config.toml
model = "contrastive audio-text model"
text_encoder_layers = 8
text_encoder_head_dim = 64
text_encoder_bias = "qkv"
batch_size = 256
warmup_steps = 190
Rows from block 2 of the text encoder, named by matrix and row number. Rows with one number belong to one neuron. Each number is 128 + 24 x the weight over the matrix's rms, rounded and kept within 0 to 255. All counts start at 0.
# fc1: MLP up (text_encoder.blocks.2.mlp.fc1.weight, 960x320), inputs 256-319
# fc2: MLP down (text_encoder.blocks.2.mlp.fc2.weight, 320x960, transposed), outputs 256-319
fc1.912 [105 127 139 108 127 106 153  93 121 106 125 161 121 111 122 132 133 133 147 109 119 143 153 136 123 147 155 112 132 107 157 154 126 107 142  98 111 144  91 127 105 121 134 127 130 106 123 143 109 120 149 111 148 150 158 110 143 133 129 139 118 135 111  93]
fc1.913 [150 167  93 161  74 101 186 192  97  81  87 104 120 137  91 156 117 128 151 120 146 169 146 162 116 111 152 122  78 150 163 122 182  54  44 139  56 113 122 123 112 110 166 146 114 135  82 157 135 181 112 149  80 146 156 183 122  75 137  82  81 117 113 154]
fc1.914 [126 143 155 148 104 146  88 124  87 124 128  98 114 133 107 139 167 143 148 166 167  94 102 135  66  91  83 142 126 125 138 102 141 118 100 126 103 134 152 104  85 134  79 105 111 100 134 152 174  69 134 119 137 107 108 175 165 137 144 112 152 175 122 116]
fc1.915 [151 194 132 141 154 119 146 123  85 111 124 149 163 126 160 105 117 112  95 161  98  95 122 122  98 131 178 200 128 128 145 112  80  96 143 115 111 121 106 112 143 142  93  93 133 128 113 124  92 130 137 120 125 150 206 127 142 127 148 118 149 166 138 126]
fc1.916 [ 98 106 144  81  89 114 131 150 120 132  80 102 169 140 161 110 117 126 118 137 110 120 107 119 115 114 107 139 177  96 133  97  77 108 128 122  83 139 125 151  81  83 176 130 116 137 106 147 172 124 139 144 104 130 119 111 135 129 124 121 143 140 163 140]
fc1.917 [102 129 133 120 128 157 138 121 148 134 117  95 143 110 127 136 149 139 124 119 111 104 101 112 118 129 115 100 126 126 176 133 135 141 148 101  93 114 129 130 141 131 109 113 128 122 131 124 119 140 104 135 129 137 145 119 111 133 144 134  77 147 121 116]
fc1.918 [128 118 152 186 156  97 117 127  80 120 116 152  93 123 114 122 159 118 115  89 168 146 108 108 106  80 128 106 134 137 139 145 125 141 165 126 144  89 128 116 117 127 122 118 127  98 116 122 124 108 137 109 104 106 106 111 144 101 141 118 148 140 114 132]
fc1.919 [120 131 110 121 127  97 143 133 130  78 128 139 121  82 101 139  72 160 156  69 150 121 106 151 109  90  84 149 144 111 151 117 146 130 153 112 135  76 153 160  94 118 100 124 104 104 124 139 146 133 126 134 179  87 147 112 118 106 103 106 161 146 147  98]
fc1.920 [106 102 171 119  84 134 152 146 183 183  98 133 189 132 115  74 154  95  85 127 106 123 173 103 131 135 148  88 204 112 154 156  99 173  90 125 181 201 136 137 121 119 163  96  70 182 197 121  75 176 145 129 129 183 147 154 178 138 184 146  71 118 142 220]
fc1.921 [165  76  90  73 131 140 155  84 117 166 159 149 153  94  91 119  93 136 129 168 139  69 145 122 110 140 102 116 153 159 181 112 118 155 124 141  96 163 118 202 132 130  85 122 189 120 103 101 143 145 100  87 144 177 134 130 149 107 151 125 113 168 157 126]
fc1.922 [130 116  93 135 126 130  99 107 146 147 118 130 138 131 167  96 128  89 106 112  85 137 135 111 124 137 117 130 122 113 121  93 162 154 164 105 141 107 117 168 157 123 132 126 125 121 130 156 123 166 117 153 122 130 127 122 113 128 154 109 121 132 132 135]
fc1.923 [150 144 141 143 124 121 127 112  97 121 118  74 101 109  99 106 145 131 103 133 103 154 115 143  98  92 141 119 151 125 159 147 171 136 138 150  83 134 136 142 130 143 123  95 108 121 133 131 179 116 134 137 148 105  92 124 142 145 119  98 120 141 124 118]
fc1.924 [137 133 113 136 110 189 133 137 122 162 128 126  97 128 140 129 131 137 127 155 106  71 122 135 104 132 137 130 142 112 133 141  88 160 138 137 123 114 115 162 160 101 109 114 141 176 113 125  95 101 183 120 136 116 154  74 130 133 159 121 117  94 141 170]
fc1.925 [140  88 172  85 126 129  83  60 152 161  94 148 127 182 113 123 108 114 145 172 113 115 165 131  93 145 105 129 166  85 108 125  80 150 122  91 155 129 117 123 111 193 140 101 104  82 166 128 116 139 118 120 147 112 125 113 173 113 123 112 119 121 146 109]
fc1.926 [123 104 148 142 113 142 206 127 146  92 122 134 112 152 141 117  83 171  97  82 132 124 156 164  91  97 126 179 119  86 165 156 142 158 154 127 151 112 129 128 117  95 108 154 113 138 106 140 152 100 145 109 109 102 115 174 174 147 107 176 113 135  91 135]
fc1.927 [157 135 108 130 131 142 144  88 149 160 128  98 123  97 157 107 113 119 136 125 132 154 122 131 117 112 150 163 169 107 126 181 171 124 136 126 130 105 132 122 158 108 148 114 132 104 103 140 129 105  91 116 128  97 116  93  68 111 105 161 167 138 123 141]
fc1.928 [106  88 117 129  92 127 110 135 139  91 145 128 104 109 121 123 147 116 188 149 104 136 132  82 156 115 185 141 125 164 103 121 210 125  99 102  90 132 137 146 150 141 145 146 143 114 106 125 177 148 161 100 174 117 135 111  82 130 159 139  96 158 111 127]
fc1.929 [117 165 105 131 115 111 118 129 146 159 135  99 124  70 123 122 120 111 123 122 140 121 118  99 143 142 156 130 128 115 134 106 115 137 113 126 133 110 134 153 134  99 118 146  92 126 113 123 124 139 157 130 115 106 117 138 108 125 145 174 134 113 170 168]
fc1.930 [106 106 108 124 127 102 151 110 146 140 112  84 152 147  77 102 170  64 163 140 106 143 140 126 159 177  99 166 109 110 127 163 147 122 141  76 158 128 120  63 125 139 161 146 159 138 118 114 100 126 130 135 116  54 119  76 151 154 124 127 130 144 108 142]
fc1.931 [155 101  94 140 124 174 160 117  70 127 120 140 103 116 117 148 113 145 113 158 127 145 129 116 157 154 129  87 136 155 147 119 125 118 123 172 108 123 115 102 152 143 112 129 112 135 114 166 128 136 124 148 103 122 103 126 148 135 138 142  98 160 144 107]
fc1.932 [ 85 108 118 105 132 141 125 128 162 111 109 151  93 150 125 101 130 121 106 127 125 182 150 111 149 138 136 132 103 105  73 127 160 104 121  91  74 131 170 105 111 116 129  85 108 115 111 106  93 124 121 166 125 109 160 139 104 130 148 138  90 144 179 136]
fc1.933 [144 108 161 123  84 138 107 118 110 137 184 107 120 160 209 120 129  85 149 127 146 118 150 134 102  81 104 134  92 100 177 130  97 135  98 107 120 137 117 109 133 138 146 121  98 127 117 173 105  94 135 136 144 110 128 115 144 136 101 118 100 140  96 114]
fc1.934 [147 166 134 118 113 119 133 112 109 168  99 122 170 121  76 124 124 106 122 135  99 167 123 100 107 140 143 120 178 152 111 147 109 116 113 123  98 146 128 128 104 148 137 144 119  89 106 146 144 147 123 167 114 133 113 122 104 126 101  91 130  91 146 120]
fc1.935 [123 118 123  99 129 115  97  75 120  87 141 128 121 115 139  88 107 119 115 165 155 129  98 111 138 137 123  94 109 139 142 135 127 103 119 143 128 125 115 106 158  90 118 146 166 130 117  88 126 113 119 142 118 131 141 105 153  87 102 101 133 138  68 118]
fc1.936 [142 145 106 143  86 133 129 135 125 121 125  90 126  89  75 127 150 125 122 143 134 150 111 156  86 162 118 129 120 132 101 112 186 136  95 133 102 120 125 119 153 136 140 124  94 137 141 103 141 183  86 117 132 127 121 104 159 127 186 159 158 133 141 140]
fc2.912 [173 116 123 126 147 104 144 181 127 135 116 137 142 134 148 120 111 122 122 132 154 102 155 136 110 135 152 120 101 118 144 142 162 147 135 140 164 110 106 116 136 144 149 152 133 131 141 117 119 140 114 141  82 148 117 167 100 116 121 139 119 125 151 146]
fc2.913 [ 81 104 135 147  97 148  99 118 104 111 150 206  98 164 116 148 128 109 128 121 103 165  91 108 128 148 132 136 151 118 122 110 140  93 131  65 158 126 116 104  96 173 167 115 110 119 128 114 123 147 162 108 145 122  79 139 121 149 141 133 112 157 105 148]
fc2.914 [ 85 145  79 133 170 144 120 142 103  90 104 103 106 116  93 134 111 122 175 139 160 121 160 167 103  91 144 173 139 153 134 103 105 102 110  84 113  93 127 103 161 126 159 101 118 170  98 114 120 145 102 115  89 158  98 100  86  81  63 128 122 106  75  63]
fc2.915 [128 143 103  99 113 156 131 110 108 122 141 114 173 155 111 137 133 130 101 174 129 156 141 113 114  94 130 101 134 153 117 144 114 101 165 133  79 128 124 157 127  96 135 162 134 109 136 115 132 109 116 128 183  94 144 140 107 115 143  73 130 150  93 140]
fc2.916 [109 146 160  77 122 135 126 115 125 114 120 150 114 133  97 123 146 116 143 119 144 145 139 119 146 128 113 138 119 138 162 121  87 142 136  98  99 101 102 120 121 132 132 172 112 121 103 126  69 123  96 121 133 137 110 146 125 109 126 130 133 117 146 107]
fc2.917 [130 128 112  95 147 124 121 109 105 103 125 139 129 140 130 112 111 146 102 136 121 133 128 103 125 130 128 149 139 133 133 105 124 123 155 162 118 146 137 126 119 115 151 142 122 100 139 137 134 116 142 124 145 126 129 182 132 133 131 133 137 124 123 149]
fc2.918 [127 145  75 147 149 173 103 103 132 143 102 132 115  86 157 155 148  88 149 196 109 116 134  70 157 146 140 138 112 107 113 103 109 156 125 148 172 117 122 174 102 148 160  99 108 174 100 125 148 129  96 127 176 138 128 135 143 149 148 161 159 121 159 135]
fc2.919 [113 103 189 112  95 178 131 132 105 134 173 115  98 126 135 152 187 145 121 136 116 183 150 114 194 126 141 156 108  98 146 108 129 130 144 116 143 140 119 164 159  95 131 145  98 173 160 150 140 142 146 143 134 111 171 121 132 142  74 167 101 108  86 137]
fc2.920 [112 111 162 130 101 175 136 154 114 175 180  91 100 124  99  71 140 139  64  65 121  98 128 102  96 163 180  89 137  84  89 122 117 150  86 117 161 102 142 118 122 131  74 130 128 124 133 104  97 101 135 114 148 138 130 190 149 183 122 203 155  84 132 192]
fc2.921 [120  88 149 125 109 112 180 101  89 133 117  94  85 106 117 150 190 144 156 140  98 105  99 119 130 160 124 150 125 154 116 126  71 178 135 149 109 160 119 175 125 144 136 113 170 124 146 103 139 108 177 119 172  86  99 151 145 153 151 130 140 106 144 115]
fc2.922 [117 126 135 100 122 131 143 133 118 143 110  80 109 148 131 109 118 148 138 130 136 100 117  95 104 143  78 145  98 118 115 174 119 103 131 146 151 144 165 132 124 115 155 117 126 132 130 123 121 137 107 114 139 129 158 115 135 116 152 127 119 134 157 118]
fc2.923 [ 96 149 110 129  88 123 107  89 104 141 145 154 107 157 141 103  82 144 118 124 133 132 113 116 121 130 156  81 121 113 132  94 111 143 114 149 117 144 103 137 106 168 102  92 107 114 125 144  88 143 149 107 159  98 144 150 137 165 148 128 123 112 146 138]
fc2.924 [ 93 122 118 125  58 130 138 154 129 139 145  78 131 117 141 110 140 151 123 106 160 123  85 116  94 137 124 144 112 141 119 123 116 130 136 151 119 151 104 168  76 150 165 185 164 107 128 144 165  78 127 147 142 109 116 156 138  89  95 119 119 120 199 145]
fc2.925 [145  56 161 157 135 157 128 100  85  93 103 130 109 184  81 122 123 102 134 102 139 145 181 127 114  99 151 145  66 147 140 135 150 121 154 130 125 126 127 111 127  93 109 131 157 125 133 144 110 139 182  88  83 122 106 107 197 162 124 180 133 119 103  70]
fc2.926 [155  80 129 133  82 108 113 134 125 119 173 153 113 133 155 153 100 117 199 174 159 187 145 122 141 132 109 142 155 113 175 108 196 139 110 122 106 104 154 143 116 147  80 155 150  81 113 141 121 164 129 168 131  73 138 118 111 140 170  87  98 146 129 146]
fc2.927 [110 101 104 146 119 115  94 123 159 118 139 113 123 129 154 157 146 104 159 167 151 155 188 104 144  63 120 133 142 153 107  95 136  58 132 128 139 117 171 141 171 181 147 154 133 138 119 119  95 159 109  87  97 106 103 122 130 175 119 138 146 134 122 160]
fc2.928 [128 135 145 130 132 155 147  88 158 185  92 186  87  92 137 128 168 167 134  95 155 171 116 148 115 126 108 107 160 169 130 137 123 124 171 124 136 120 169  88 107 155 184 116 189 149 173  59 122 139 122 166  92 128 102  91 117 174 147 141 122 155  70 114]
fc2.929 [113 105 120  85 128 129 156 135 112 123 146 156 127  90 109 105 127 145 140  91 135 150 119  98 106 129 134  93 124 147 121 133 129 154  92 107 134 151 135 147 125  96 128 140 112 124 112 142 120 113 128 115 183 171 130 116 153 124 135 119 102 115 120  97]
fc2.930 [163  75 171 127 156 185 129 137 137 112 155  89 117 114  96 106 111 103 176 135 112 178 148 135 100 138 126 111  54 114 189 114 157  96 161 128 163 156 168 109 140 159 160 156 148 115  78 134 141 160 142 126  77 176 138 149 107 123 109 153 141 108 155 127]
fc2.931 [130 120  84 116 132 142 141 137 134 170 127 104 151 127 119 136 117 116  95 118 127 114 166  98 123 117 161 139 127 111 120 122 151 152 150 145 124 130 113 153 130 146 117 122 129 131 105 115 110 130 121 136 103 113 120 144 147 111 132 161 111 126 130 123]
fc2.932 [ 92 105  91 108 144 134 138 112 133  87 110 159 110 142 130 113 135 156 125 131 122 112 118 135 150 148 122 113 121 103 124 155 137 139 154 106 150 102 157 132 149 148 133 139 139 120 145 123 191 142 126 121 116 140 138 132  95 172 112  97 124  96 128 102]
fc2.933 [107 127 133 122 122 122  96 167 131  97 126 118 145 130 107 117 125 140 110 134 136 105 158 136 110 136 138 130 173 115 160 139 146  99 150 115 125 164 117 136 136 139 148 139 120 112 109 114  92 182 152  92 122  94 139 138 117 148 116 105 115 138 119 109]
fc2.934 [128 127 157  97  73 129 168 156 139 132 120 137 139 104  85 108 130 192 137 120 117 122 113 138 125 132 130 156 133 140 139 124 139 133 118 118 112  96 108 108 115 115 133  92 112 112 117 148 113 135 134 141 149 155 153 154 139 187 147 127 119 133 143 115]
fc2.935 [159 135  90 111 115 134 121 169 130 121 157 109 116 130 118 143 109 128 114  55 122 129 115 128 160 134 121 139 141 111  96 151 130 133 121 101 120 124  87  94 108 136  92 112 103 161 113 122  79 104 153 179 106 151 126 144 155 203 146 124  98  75 137 148]
fc2.936 [ 98 101 100 156 108  95 131 137 155 112 110 169 171 130 156 106  98 110 166  96 138 147 131  52  97 106 133 140 130 136  95 169 140 134 107 138 134 102 143 154 117 182 103 111 136 166 142 156 158 109  95 130 185 150 136 155 124 181 130 131 173 119 125 145]