From a checkpoint of a small contrastive audio-text model.
Model: 16.9M parameters, log mel input, encoder arch conformer, encoder norm layernorm, encoder activation gelu, encoder layers 8, encoder width 192, text encoder width 320, text encoder norm layernorm, text encoder activation gelu.
Training: muon at rate 0.028, 6500 steps, batches of 256.
Rows from block 3 of the text encoder of a small contrastive audio-text model, named by matrix and row number. Rows with one number belong to one neuron. Each number is 500 + 40 x the weight over its row's rms, rounded and kept within 0 to 999. All counts start at 0. Numbers have three digits each.
Before each neuron's rows are labels from the 100 texts, of 14848, where the neuron reaches its highest value: "tokens" is the input token at the peak. Only what is clearly more common there than usual is listed. The data: short read English sentences (LibriTTS-R). In brackets: how many of the 100.
# fc1: MLP up (text_encoder.blocks.3.mlp.fc1.weight, 960x320), inputs 0-106
# fc2: MLP down (text_encoder.blocks.3.mlp.fc2.weight, 320x960, transposed), outputs 0-106

tokens: "then" (35); "men" (11); "name" (10)
fc1.403:513482545546560495398418600531422516453504530500425556542500473446533536460483515479501525601544557497431555490574509606512504595526473459548484452573517521468538508436512514433536513488540514405508506517509537478417506480479500547526500527530536473504459543528537506490490501504534493476484490464493560528570535497545531
fc2.403:519495440614388563555545525540477475510573476496449512454528483417546501486494481485506421511479541519489534529449481508457556531500489514523515556516497539480536565442471507570380491494472520444482492451470432495482579523497545502547518478459561544437525482499518493531455494489538461488508472504501416488490576456471491

tokens: "his" (17); "perhaps" (11); "hope" (7)
fc1.703:465460467532462516468476551505551526443521479516549531479505549475553490514487458558531509521471455559472560449523499509447440509506586392467472477531612532464494520502475454556559585568439469516469562578537490496501478465453533449486446499487530464540490468518451488469502481483463464514444491564506534529464544519465485
fc2.703:546486556520497546499562520522447471454510563571518514567538482451483539555465440416507517484442501502470449530508497527516438474521495513539469556490409440539524510452542519536507569485577402545496537505496543499482531524393515518408534584526565467499503503513531486483473432508507509512461444521509505502471509497491498

tokens: "for" (66); "from" (24)
fc1.267:531505489543425484553477508521493579441495473516545430470539512495480508484531541533537500528506505528432462448554510538477478481511499566477544519428470541486495535486424533441628461530543543502534431465491550505512432515461470535478553553480477533541480488495473513529439552457504524557618471457497526499511517525487512
fc2.267:458463498470496535471542491510508465451542480519463558530492496497514455457511533550575563537504435418453533511483477515579439602549439439527480495490565515563538476518475456484557539541537456407528445492502410507542485515528505489487507532581421514432579498505564478463561500552452479527487511578467458442500470522445509

tokens: "then" (16); "them" (8); "think" (7); "to" (7)
fc1.296:524576503502502510534490487495482490592467471495548459496536449468534584512466422472442556477496539532511478500519464461468544533506516475472471505501516546513532458453517508515516470547510475450469500533516480496475498552482454511526553410544538461478551467558530510538539547518470518524527468472452525600497531478546446
fc2.296:497528542529542481526499487528478491557497457546483485528465521487485514509534454498523532511575552532571484420516521563505501554492518491565478505490466474545534473518430455484500462440543527522453515547529515445493527472504517542525489461516397539506457444465585519491499396492477516543591485623555475487504445418533512

tokens: "for" (81); "from" (16)
fc1.431:542443495494417498516514468512461509524454413483510490434484473499536482502507499499516542452478490488419465488540502578446506568450469475513492465428510572542480469498520479479563498532540447454578469494583506481527537478501500545469596542503444463429519510516505509482499545510494524506480548461515558505459536454427509
fc2.431:437530485505543539558492499504477445461492489452488511447476512475444529468504503494466381559472501603474518463492469491578438481495484496553547543541537462489493502558560502471552483503518415501510452445438445505571484519507529499522472469510386497538496502496523456530481527582513542509490469547497544518521464502500522

tokens: "says" (13); "service" (9); "listen" (9); "always" (7)
fc1.255:492517568498448487534527497528486487501532557455521516439462575545545505491449606434495518577470474517513458513552420445467525598507473558415498553465496440470507520588466515510494461532473548546486444488552522516529523552468440445536513460511433450520611510441545401526568498488503483477530453520478496483501542476479527
fc2.255:477530489473492580486534488561486501509499504545484518537441567490510515531495470536507533433522616442500525497471471444469509532514514447441515567514456542470484520503469473510513553465581394552462485492456536474473583531459417416520534501517456515506517531434520491502484531457526444553442515536510522505475513495509444

tokens: "then" (38); "don't" (13)
fc1.365:466450507466490527497494499540437471525493510484495519504443502526519489473476486507381496578523463490441466489576537463535463507416480475526524455413481493506467555446475476503413535601539449501573455436453570520494463536501477498471519512506437525512508495576490518560487563609456515597501485572488559518520576525466485
fc2.365:560489575469470523494507505528526564388518473492447516559458401500492513522522501531480474497505493483559514472444500504477476508501503529502439511439506534476518477524423519566503554499543551497516468567513495532530415515531530463509424423557504405460491498438528497543576546538477511546486506567493430486470454515549491

tokens: "says" (17); "us" (10); "sister" (8); "understood" (7)
fc1.422:526479525459491547538484528484467447471496506446495499485508539474571496485462485500506459455444494505462498510515467483471479537506523443542477480470549515483451532519468508468467433518499439503500473596556551508521429527462486458564601454535495500491584564512547461531582523409442456521527512478460509486620483496455503
fc2.422:444573464551551476548514503570518478509531501535510541509461509489491533511522505534509485454496524480545529490618564437494484541448484453412523470473517393419462481529473534528564550519447498436424541491526463520523442480481476492502506516560486454526548510554506483493477523586476401461540513460506413539479482486481558

tokens: "would" (30); "was" (22); "will" (20); "with" (16)
fc1.745:478492505543523497508527488535484504485485499530458460477465530542544509484390517512493536557529583559573514525454466504526422472446575437486524521504490505583510545465491514468535546483421548540481553492513515542476428426493537466462531457534500533573491422477598499529556493489513485417502477437521473495458566495488525
fc2.745:536421507520494542528450434539538526555507479556442575501516575538486470511494475517500509446487513535483547489555498560525466519579492536509486443489502534545509522522413448504509495440468439456471515518543474514523437564548409519529509533529523438494525522584455496481532476556611501537487456537457459423508465622514466

tokens: "<end>" (25); "something" (15); "some" (11)
fc1.417:512505566584466491544529534480515528493490530443510522495452456527503478475543489519551493537455535520438486425510514476519529543510490523545573490467483502478558520459427477478416501445408484512472535487517413534582480568569460473589515483492562536522564493528559541529560598495522464467554552533528505488448485545460493
fc2.417:468487465494486562530480530482411525557446469529538478507483491499495473464572492509469527440515497527499414533445552532497519462550497531560518441412502475530482418479564598491477484521509463452511477503533500448447524515495497514539516487400556509491488454578454568454559536454477483504490538504503573448408494508544496

tokens: "<end>" (53); "head" (12); "'" (11)
fc1.721:568506514439435471557457492455509569516542484522498492518495457512541510526463419513482516480566528500426462488448532519469582572547477524517485616495461510524486517501504490450593448523599514543498496495502514491526513504573465510537482529502480456490440441492514530518490455553528520505512498479418535460433469495525487
fc2.721:536451493514490489507524513541592478484500496525469485535539484500416519487543492553472491455420507523522481502578581491480420468542516531597502453428515561502452468479474511443535471467457530491486456498529506472567583443502424519562491486501532498500599467448477471543529554559466436562501514414426463466495497526480530

tokens: "then" (37); "come" (11)
fc1.532:484495507514522529485499414525476486546404580561549469498537484486531490519452447514430515507480524493413499518492617529455494529404543583459542481421577503512538493456479566502492451494464494520488413466516525483536471434512458524468525523478437487601545509537416575474486517553510501529526486541494577505476432488527498
fc2.532:533503480485532504534492528486489455473510387494391499569553435488559546487477585497531462572437534424398555415505504524520483555496414415442497537421522490529497579490529529513475466534512498514493504506540497512481521554496496558505539516526448487390463514476505505545491484445439537563482488538542515548533493510496447

tokens: "his" (17)
fc1.359:489481484502491510493524526496530531570542553472465539492549524497509517536525524522495514555506547538532552468544545566473482446480472500494472548498451480440466480537482540527510418559426443460552549471525501451496453543520487498507476514484519496449493488512503514510527462483507514546510527461543448474424557446523523
fc2.359:575427513461549477501478567484507486464477490532502494487442535487461472536482541486496475503521489500511487552478450431583497513471412493471493468525552484510473567508459477535505556446479518486505504475526540593490510458462577516511477497495491527448540499497577483521549465565482572586580432539457522455478489462486502

tokens: "<end>" (100)
fc1.154:460515478551484467527542564573507527494564488427532416519534480551488474489533467521572479546473462529467494500506439550421484445571531437446537497498584475551462493500426451501450511520530507448488474536565457463470499495528533519453484514520523510471511530507479473480505484620456446514505549495436576532522483489479547
fc2.154:495466539473442593470494430404501499516468468465508431460548538526518584595446498455447513523512509449459457549565493506568529464479534486479504461412437538519531442503442512556502522468449512550483455445448496571548446512513450472553498506484533523576502498549447528494505506453514511530545494484551509482513505479508544

tokens: "then" (16); "there" (16); "those" (11)
fc1.485:542527460504545454488512519523455494492539449418482517514455526567456507462461497489507518583523506450507451522551464458555473500499494524482520492461425437497432499431480421485577517558508458471476515397502517569434455473477487473532544493521526535510591506554518486527545516528464389547488503559467485497502525554466539
fc2.485:487501508515424465505523498526512502413477507537491560510496490438469511484457524517451516571547549526476490437518505527455515505549577401601468551493531486504461413527531577518442463511491504505552474536525483434551477453556504493507448509457468572496474492520470463486497494460558532426468501478510459528541434542548520

tokens: "still" (13); "stood" (12); "exclaimed" (11); "spoke" (10)
fc1.479:512501436507520462510546551535586473592580510442518488472513515575508493518548518524469476526499589445465490490467509531461510488526477530553578522517481529495465486502552508546436454493529464518560571487533580436406522471498504378427571420495499515471536455511486556457518557526502517483512551501478433490531495491492486
fc2.479:476519536419567515452493531494484510520567510497471558538477534431471513490534538524486493487489442510495537546541541547522507455518458465496456497429513535436476500556519491477528489479490483422533507482456403603514487481537555493451465491493503517406501528519549467464482497471470497540556514543552519427502489501384431

tokens: "<end>" (99)
fc1.262:489542516551575519583531535532585464523506492461451365442452508424455457479487504457447616459454545577499461520525450558462549490548523523548483514520485507506474503504462545510564483581534539520531489457567543469511485587528516476397473556479521497555489546421522517522471534460498488483500532537554468543505455495533526
fc2.262:550467525502469489517531504626483450435491455439493497449472445475453513480408561509483496517454529516482482464495541562486451512539551559504561483498586579546500490498520487484546507492542516585574497504550480493475473496475443472542468482553550594506492493444573487514480483472492435523443452505486533448478453451549601

tokens: "to" (88)
fc1.462:501581523486476518555505483473541493567554493482481474550407520542523506519400480504552499464610466501491441508513530477505503562559458463428488466484499541501412505527486518502512501473534542463458526550521489546497508526476568500447458514532508480483497467504545466493481523463562521495535487561496515526479522547512532
fc2.462:434531486501535453506487512496535579486377460514544518487463439564482536496508466516500498454449509481530456517482550488513479459432455490469577522574509599502527492502485506501526459494427515542560552459387423443542520557435506539454506469474506473505377506548595483520565457522463501483462582512462521519411459470448507

tokens: "his" (93)
fc1.70:515551481497466519453448466521507560525442557512567515466532514491543493445553492492429484495540559419492465485507499510447575524483530529442515497503544457593516496500476477493472576512544490437476459534519536482485551465490466502509472523527495476538530534479498499586442474542542461496533400503519451548515503447578461
fc2.70:507535480517459455520500521580460480520494543501403477568489518449513531471495487491512455540533508486493440449491523550531528510490541442536516477438454487587519509467502478568542478433527493566462563492564513431570458507524473528479486560476403487493481555425503509497481494449443509570454473436488556479505451544566527

tokens: "his" (40); "is" (10); "here" (7)
fc1.571:493483548506521474534506474557552539443517511440435447455483500507508430561553513468541529463502554546498477573536483554531488480555507487416462449509501478518591472527505497609497527509521557504472430553508484506514501562476476486488596566490434500494516640587488502442498466545457570468523515497546480471486537472504538
fc2.571:434492545490464471495534519489460480481490530503528528420520443455423520497528533566522536487470512486494452460557537478423544572433549449492501509477489444514461504534550466506551466398469537498547535498476464492417546460509491534510493496495482479502467501448553512467492537481568518566541429536532492483535467498489595

tokens: "<end>" (98)
fc1.428:499497452537551558540479557541499521515492471521539557464392534524520437461424497446481442498539449554478471492537485509485429600501501529505513469522517537496528498541551557586558553540476523499516460447478525521438501548545516490543571536473439533553435466456543496533469506514495507515465515504494486508508457550550597
fc2.428:438533565522544510522476442521552444539532481457488525491507445540429508462512522471554450478530481472538454565521426562498459520546524454550492487437525539517494458562556460513500502483468483576492522517494509459465488517521499499435459479479504433562437488478518440506516541474498484539506469530514522552504530510455569

tokens: "still" (7)
fc1.78:498542464482496485506556560496484470490493499528495466540505496536491521423431480555483481557526568458467572472520513483525494449510415510491570512522481599525500526525451480475474496449592511444420508467481501529526506419517489480557508529485529488518539515513481464463545491600507517489571521442498523485516541410546481
fc2.78:483570536552462486549412539452550589495457514510558588540519438415555485495461487489496527522448483469500458490542484461481435525513510555490573492490450403520437438475553464564472499495437578544489493465538472489493447461488485521397536502503541534527530497432488578567557463571486452468470507504487471532522434470430510

tokens: "still" (12); "thought" (9); "sit" (8); "spoke" (7)
fc1.421:493495526479410586470486491525502511465501510477570448465548506540534466472494457481490426527515564455509483496447473486492534486500505555577478488499484598495438435464511485529500433469429547532503491415436488470434495512564472489516501476415564518557431559541503504478546576500534545529532515464489536523507495469468457
fc2.421:447519493527504413504560496513450467471532475506516507519541483546501541484477473509484552493476467537473478586491513520449526573535508489492551530592478519527551477456466435529471503590495582504479492524503498467486424502508494555511455510561492476465493459502495516504458545505559415457520527591471508589433542481573540

tokens: "his" (39); "is" (38)
fc1.661:500477492563498468547553511488485494543547512583472482566517554553576516526505498445532492506472495533447475499493484538495519474491465441489493539562484513481491509526481495412509478544493486519543449546528540555492507495474544539507487518494451497441578539546521554442463542495529539504566527599507492436567451473491490
fc2.661:498483465520481460510482496477527520506532442383483496532481571473440501488527422486445433480483484531365545523470506471541480488561535541531558537469447410502542479488498516498480470537481479478485495592450464482545553501485475542545515464398504479497445484548515481437488471557409537508489490513545461423505508463491469

tokens: "for" (18); "voice" (7)
fc1.352:492453522469470463488474519516504522462500462513599611458536497519490441590556613535516496607477473487567477489514519530517448472470585513452445480447442482524508489499477540529545506568530517512518514521513478532546440531482445485417533471555478462528435517454480494544491535464441520493564469476489510459499504470544452
fc2.352:546503476442601459544507526516479606554508472415456553463451445549560525538553470525525521438477545493477464504470487511488477535520460535544482502485512471529577569550550491473467428464514472507515521456499449439472479540510503441514490465540542547434528476522485514476415485502526521497548531388515528495473501451489469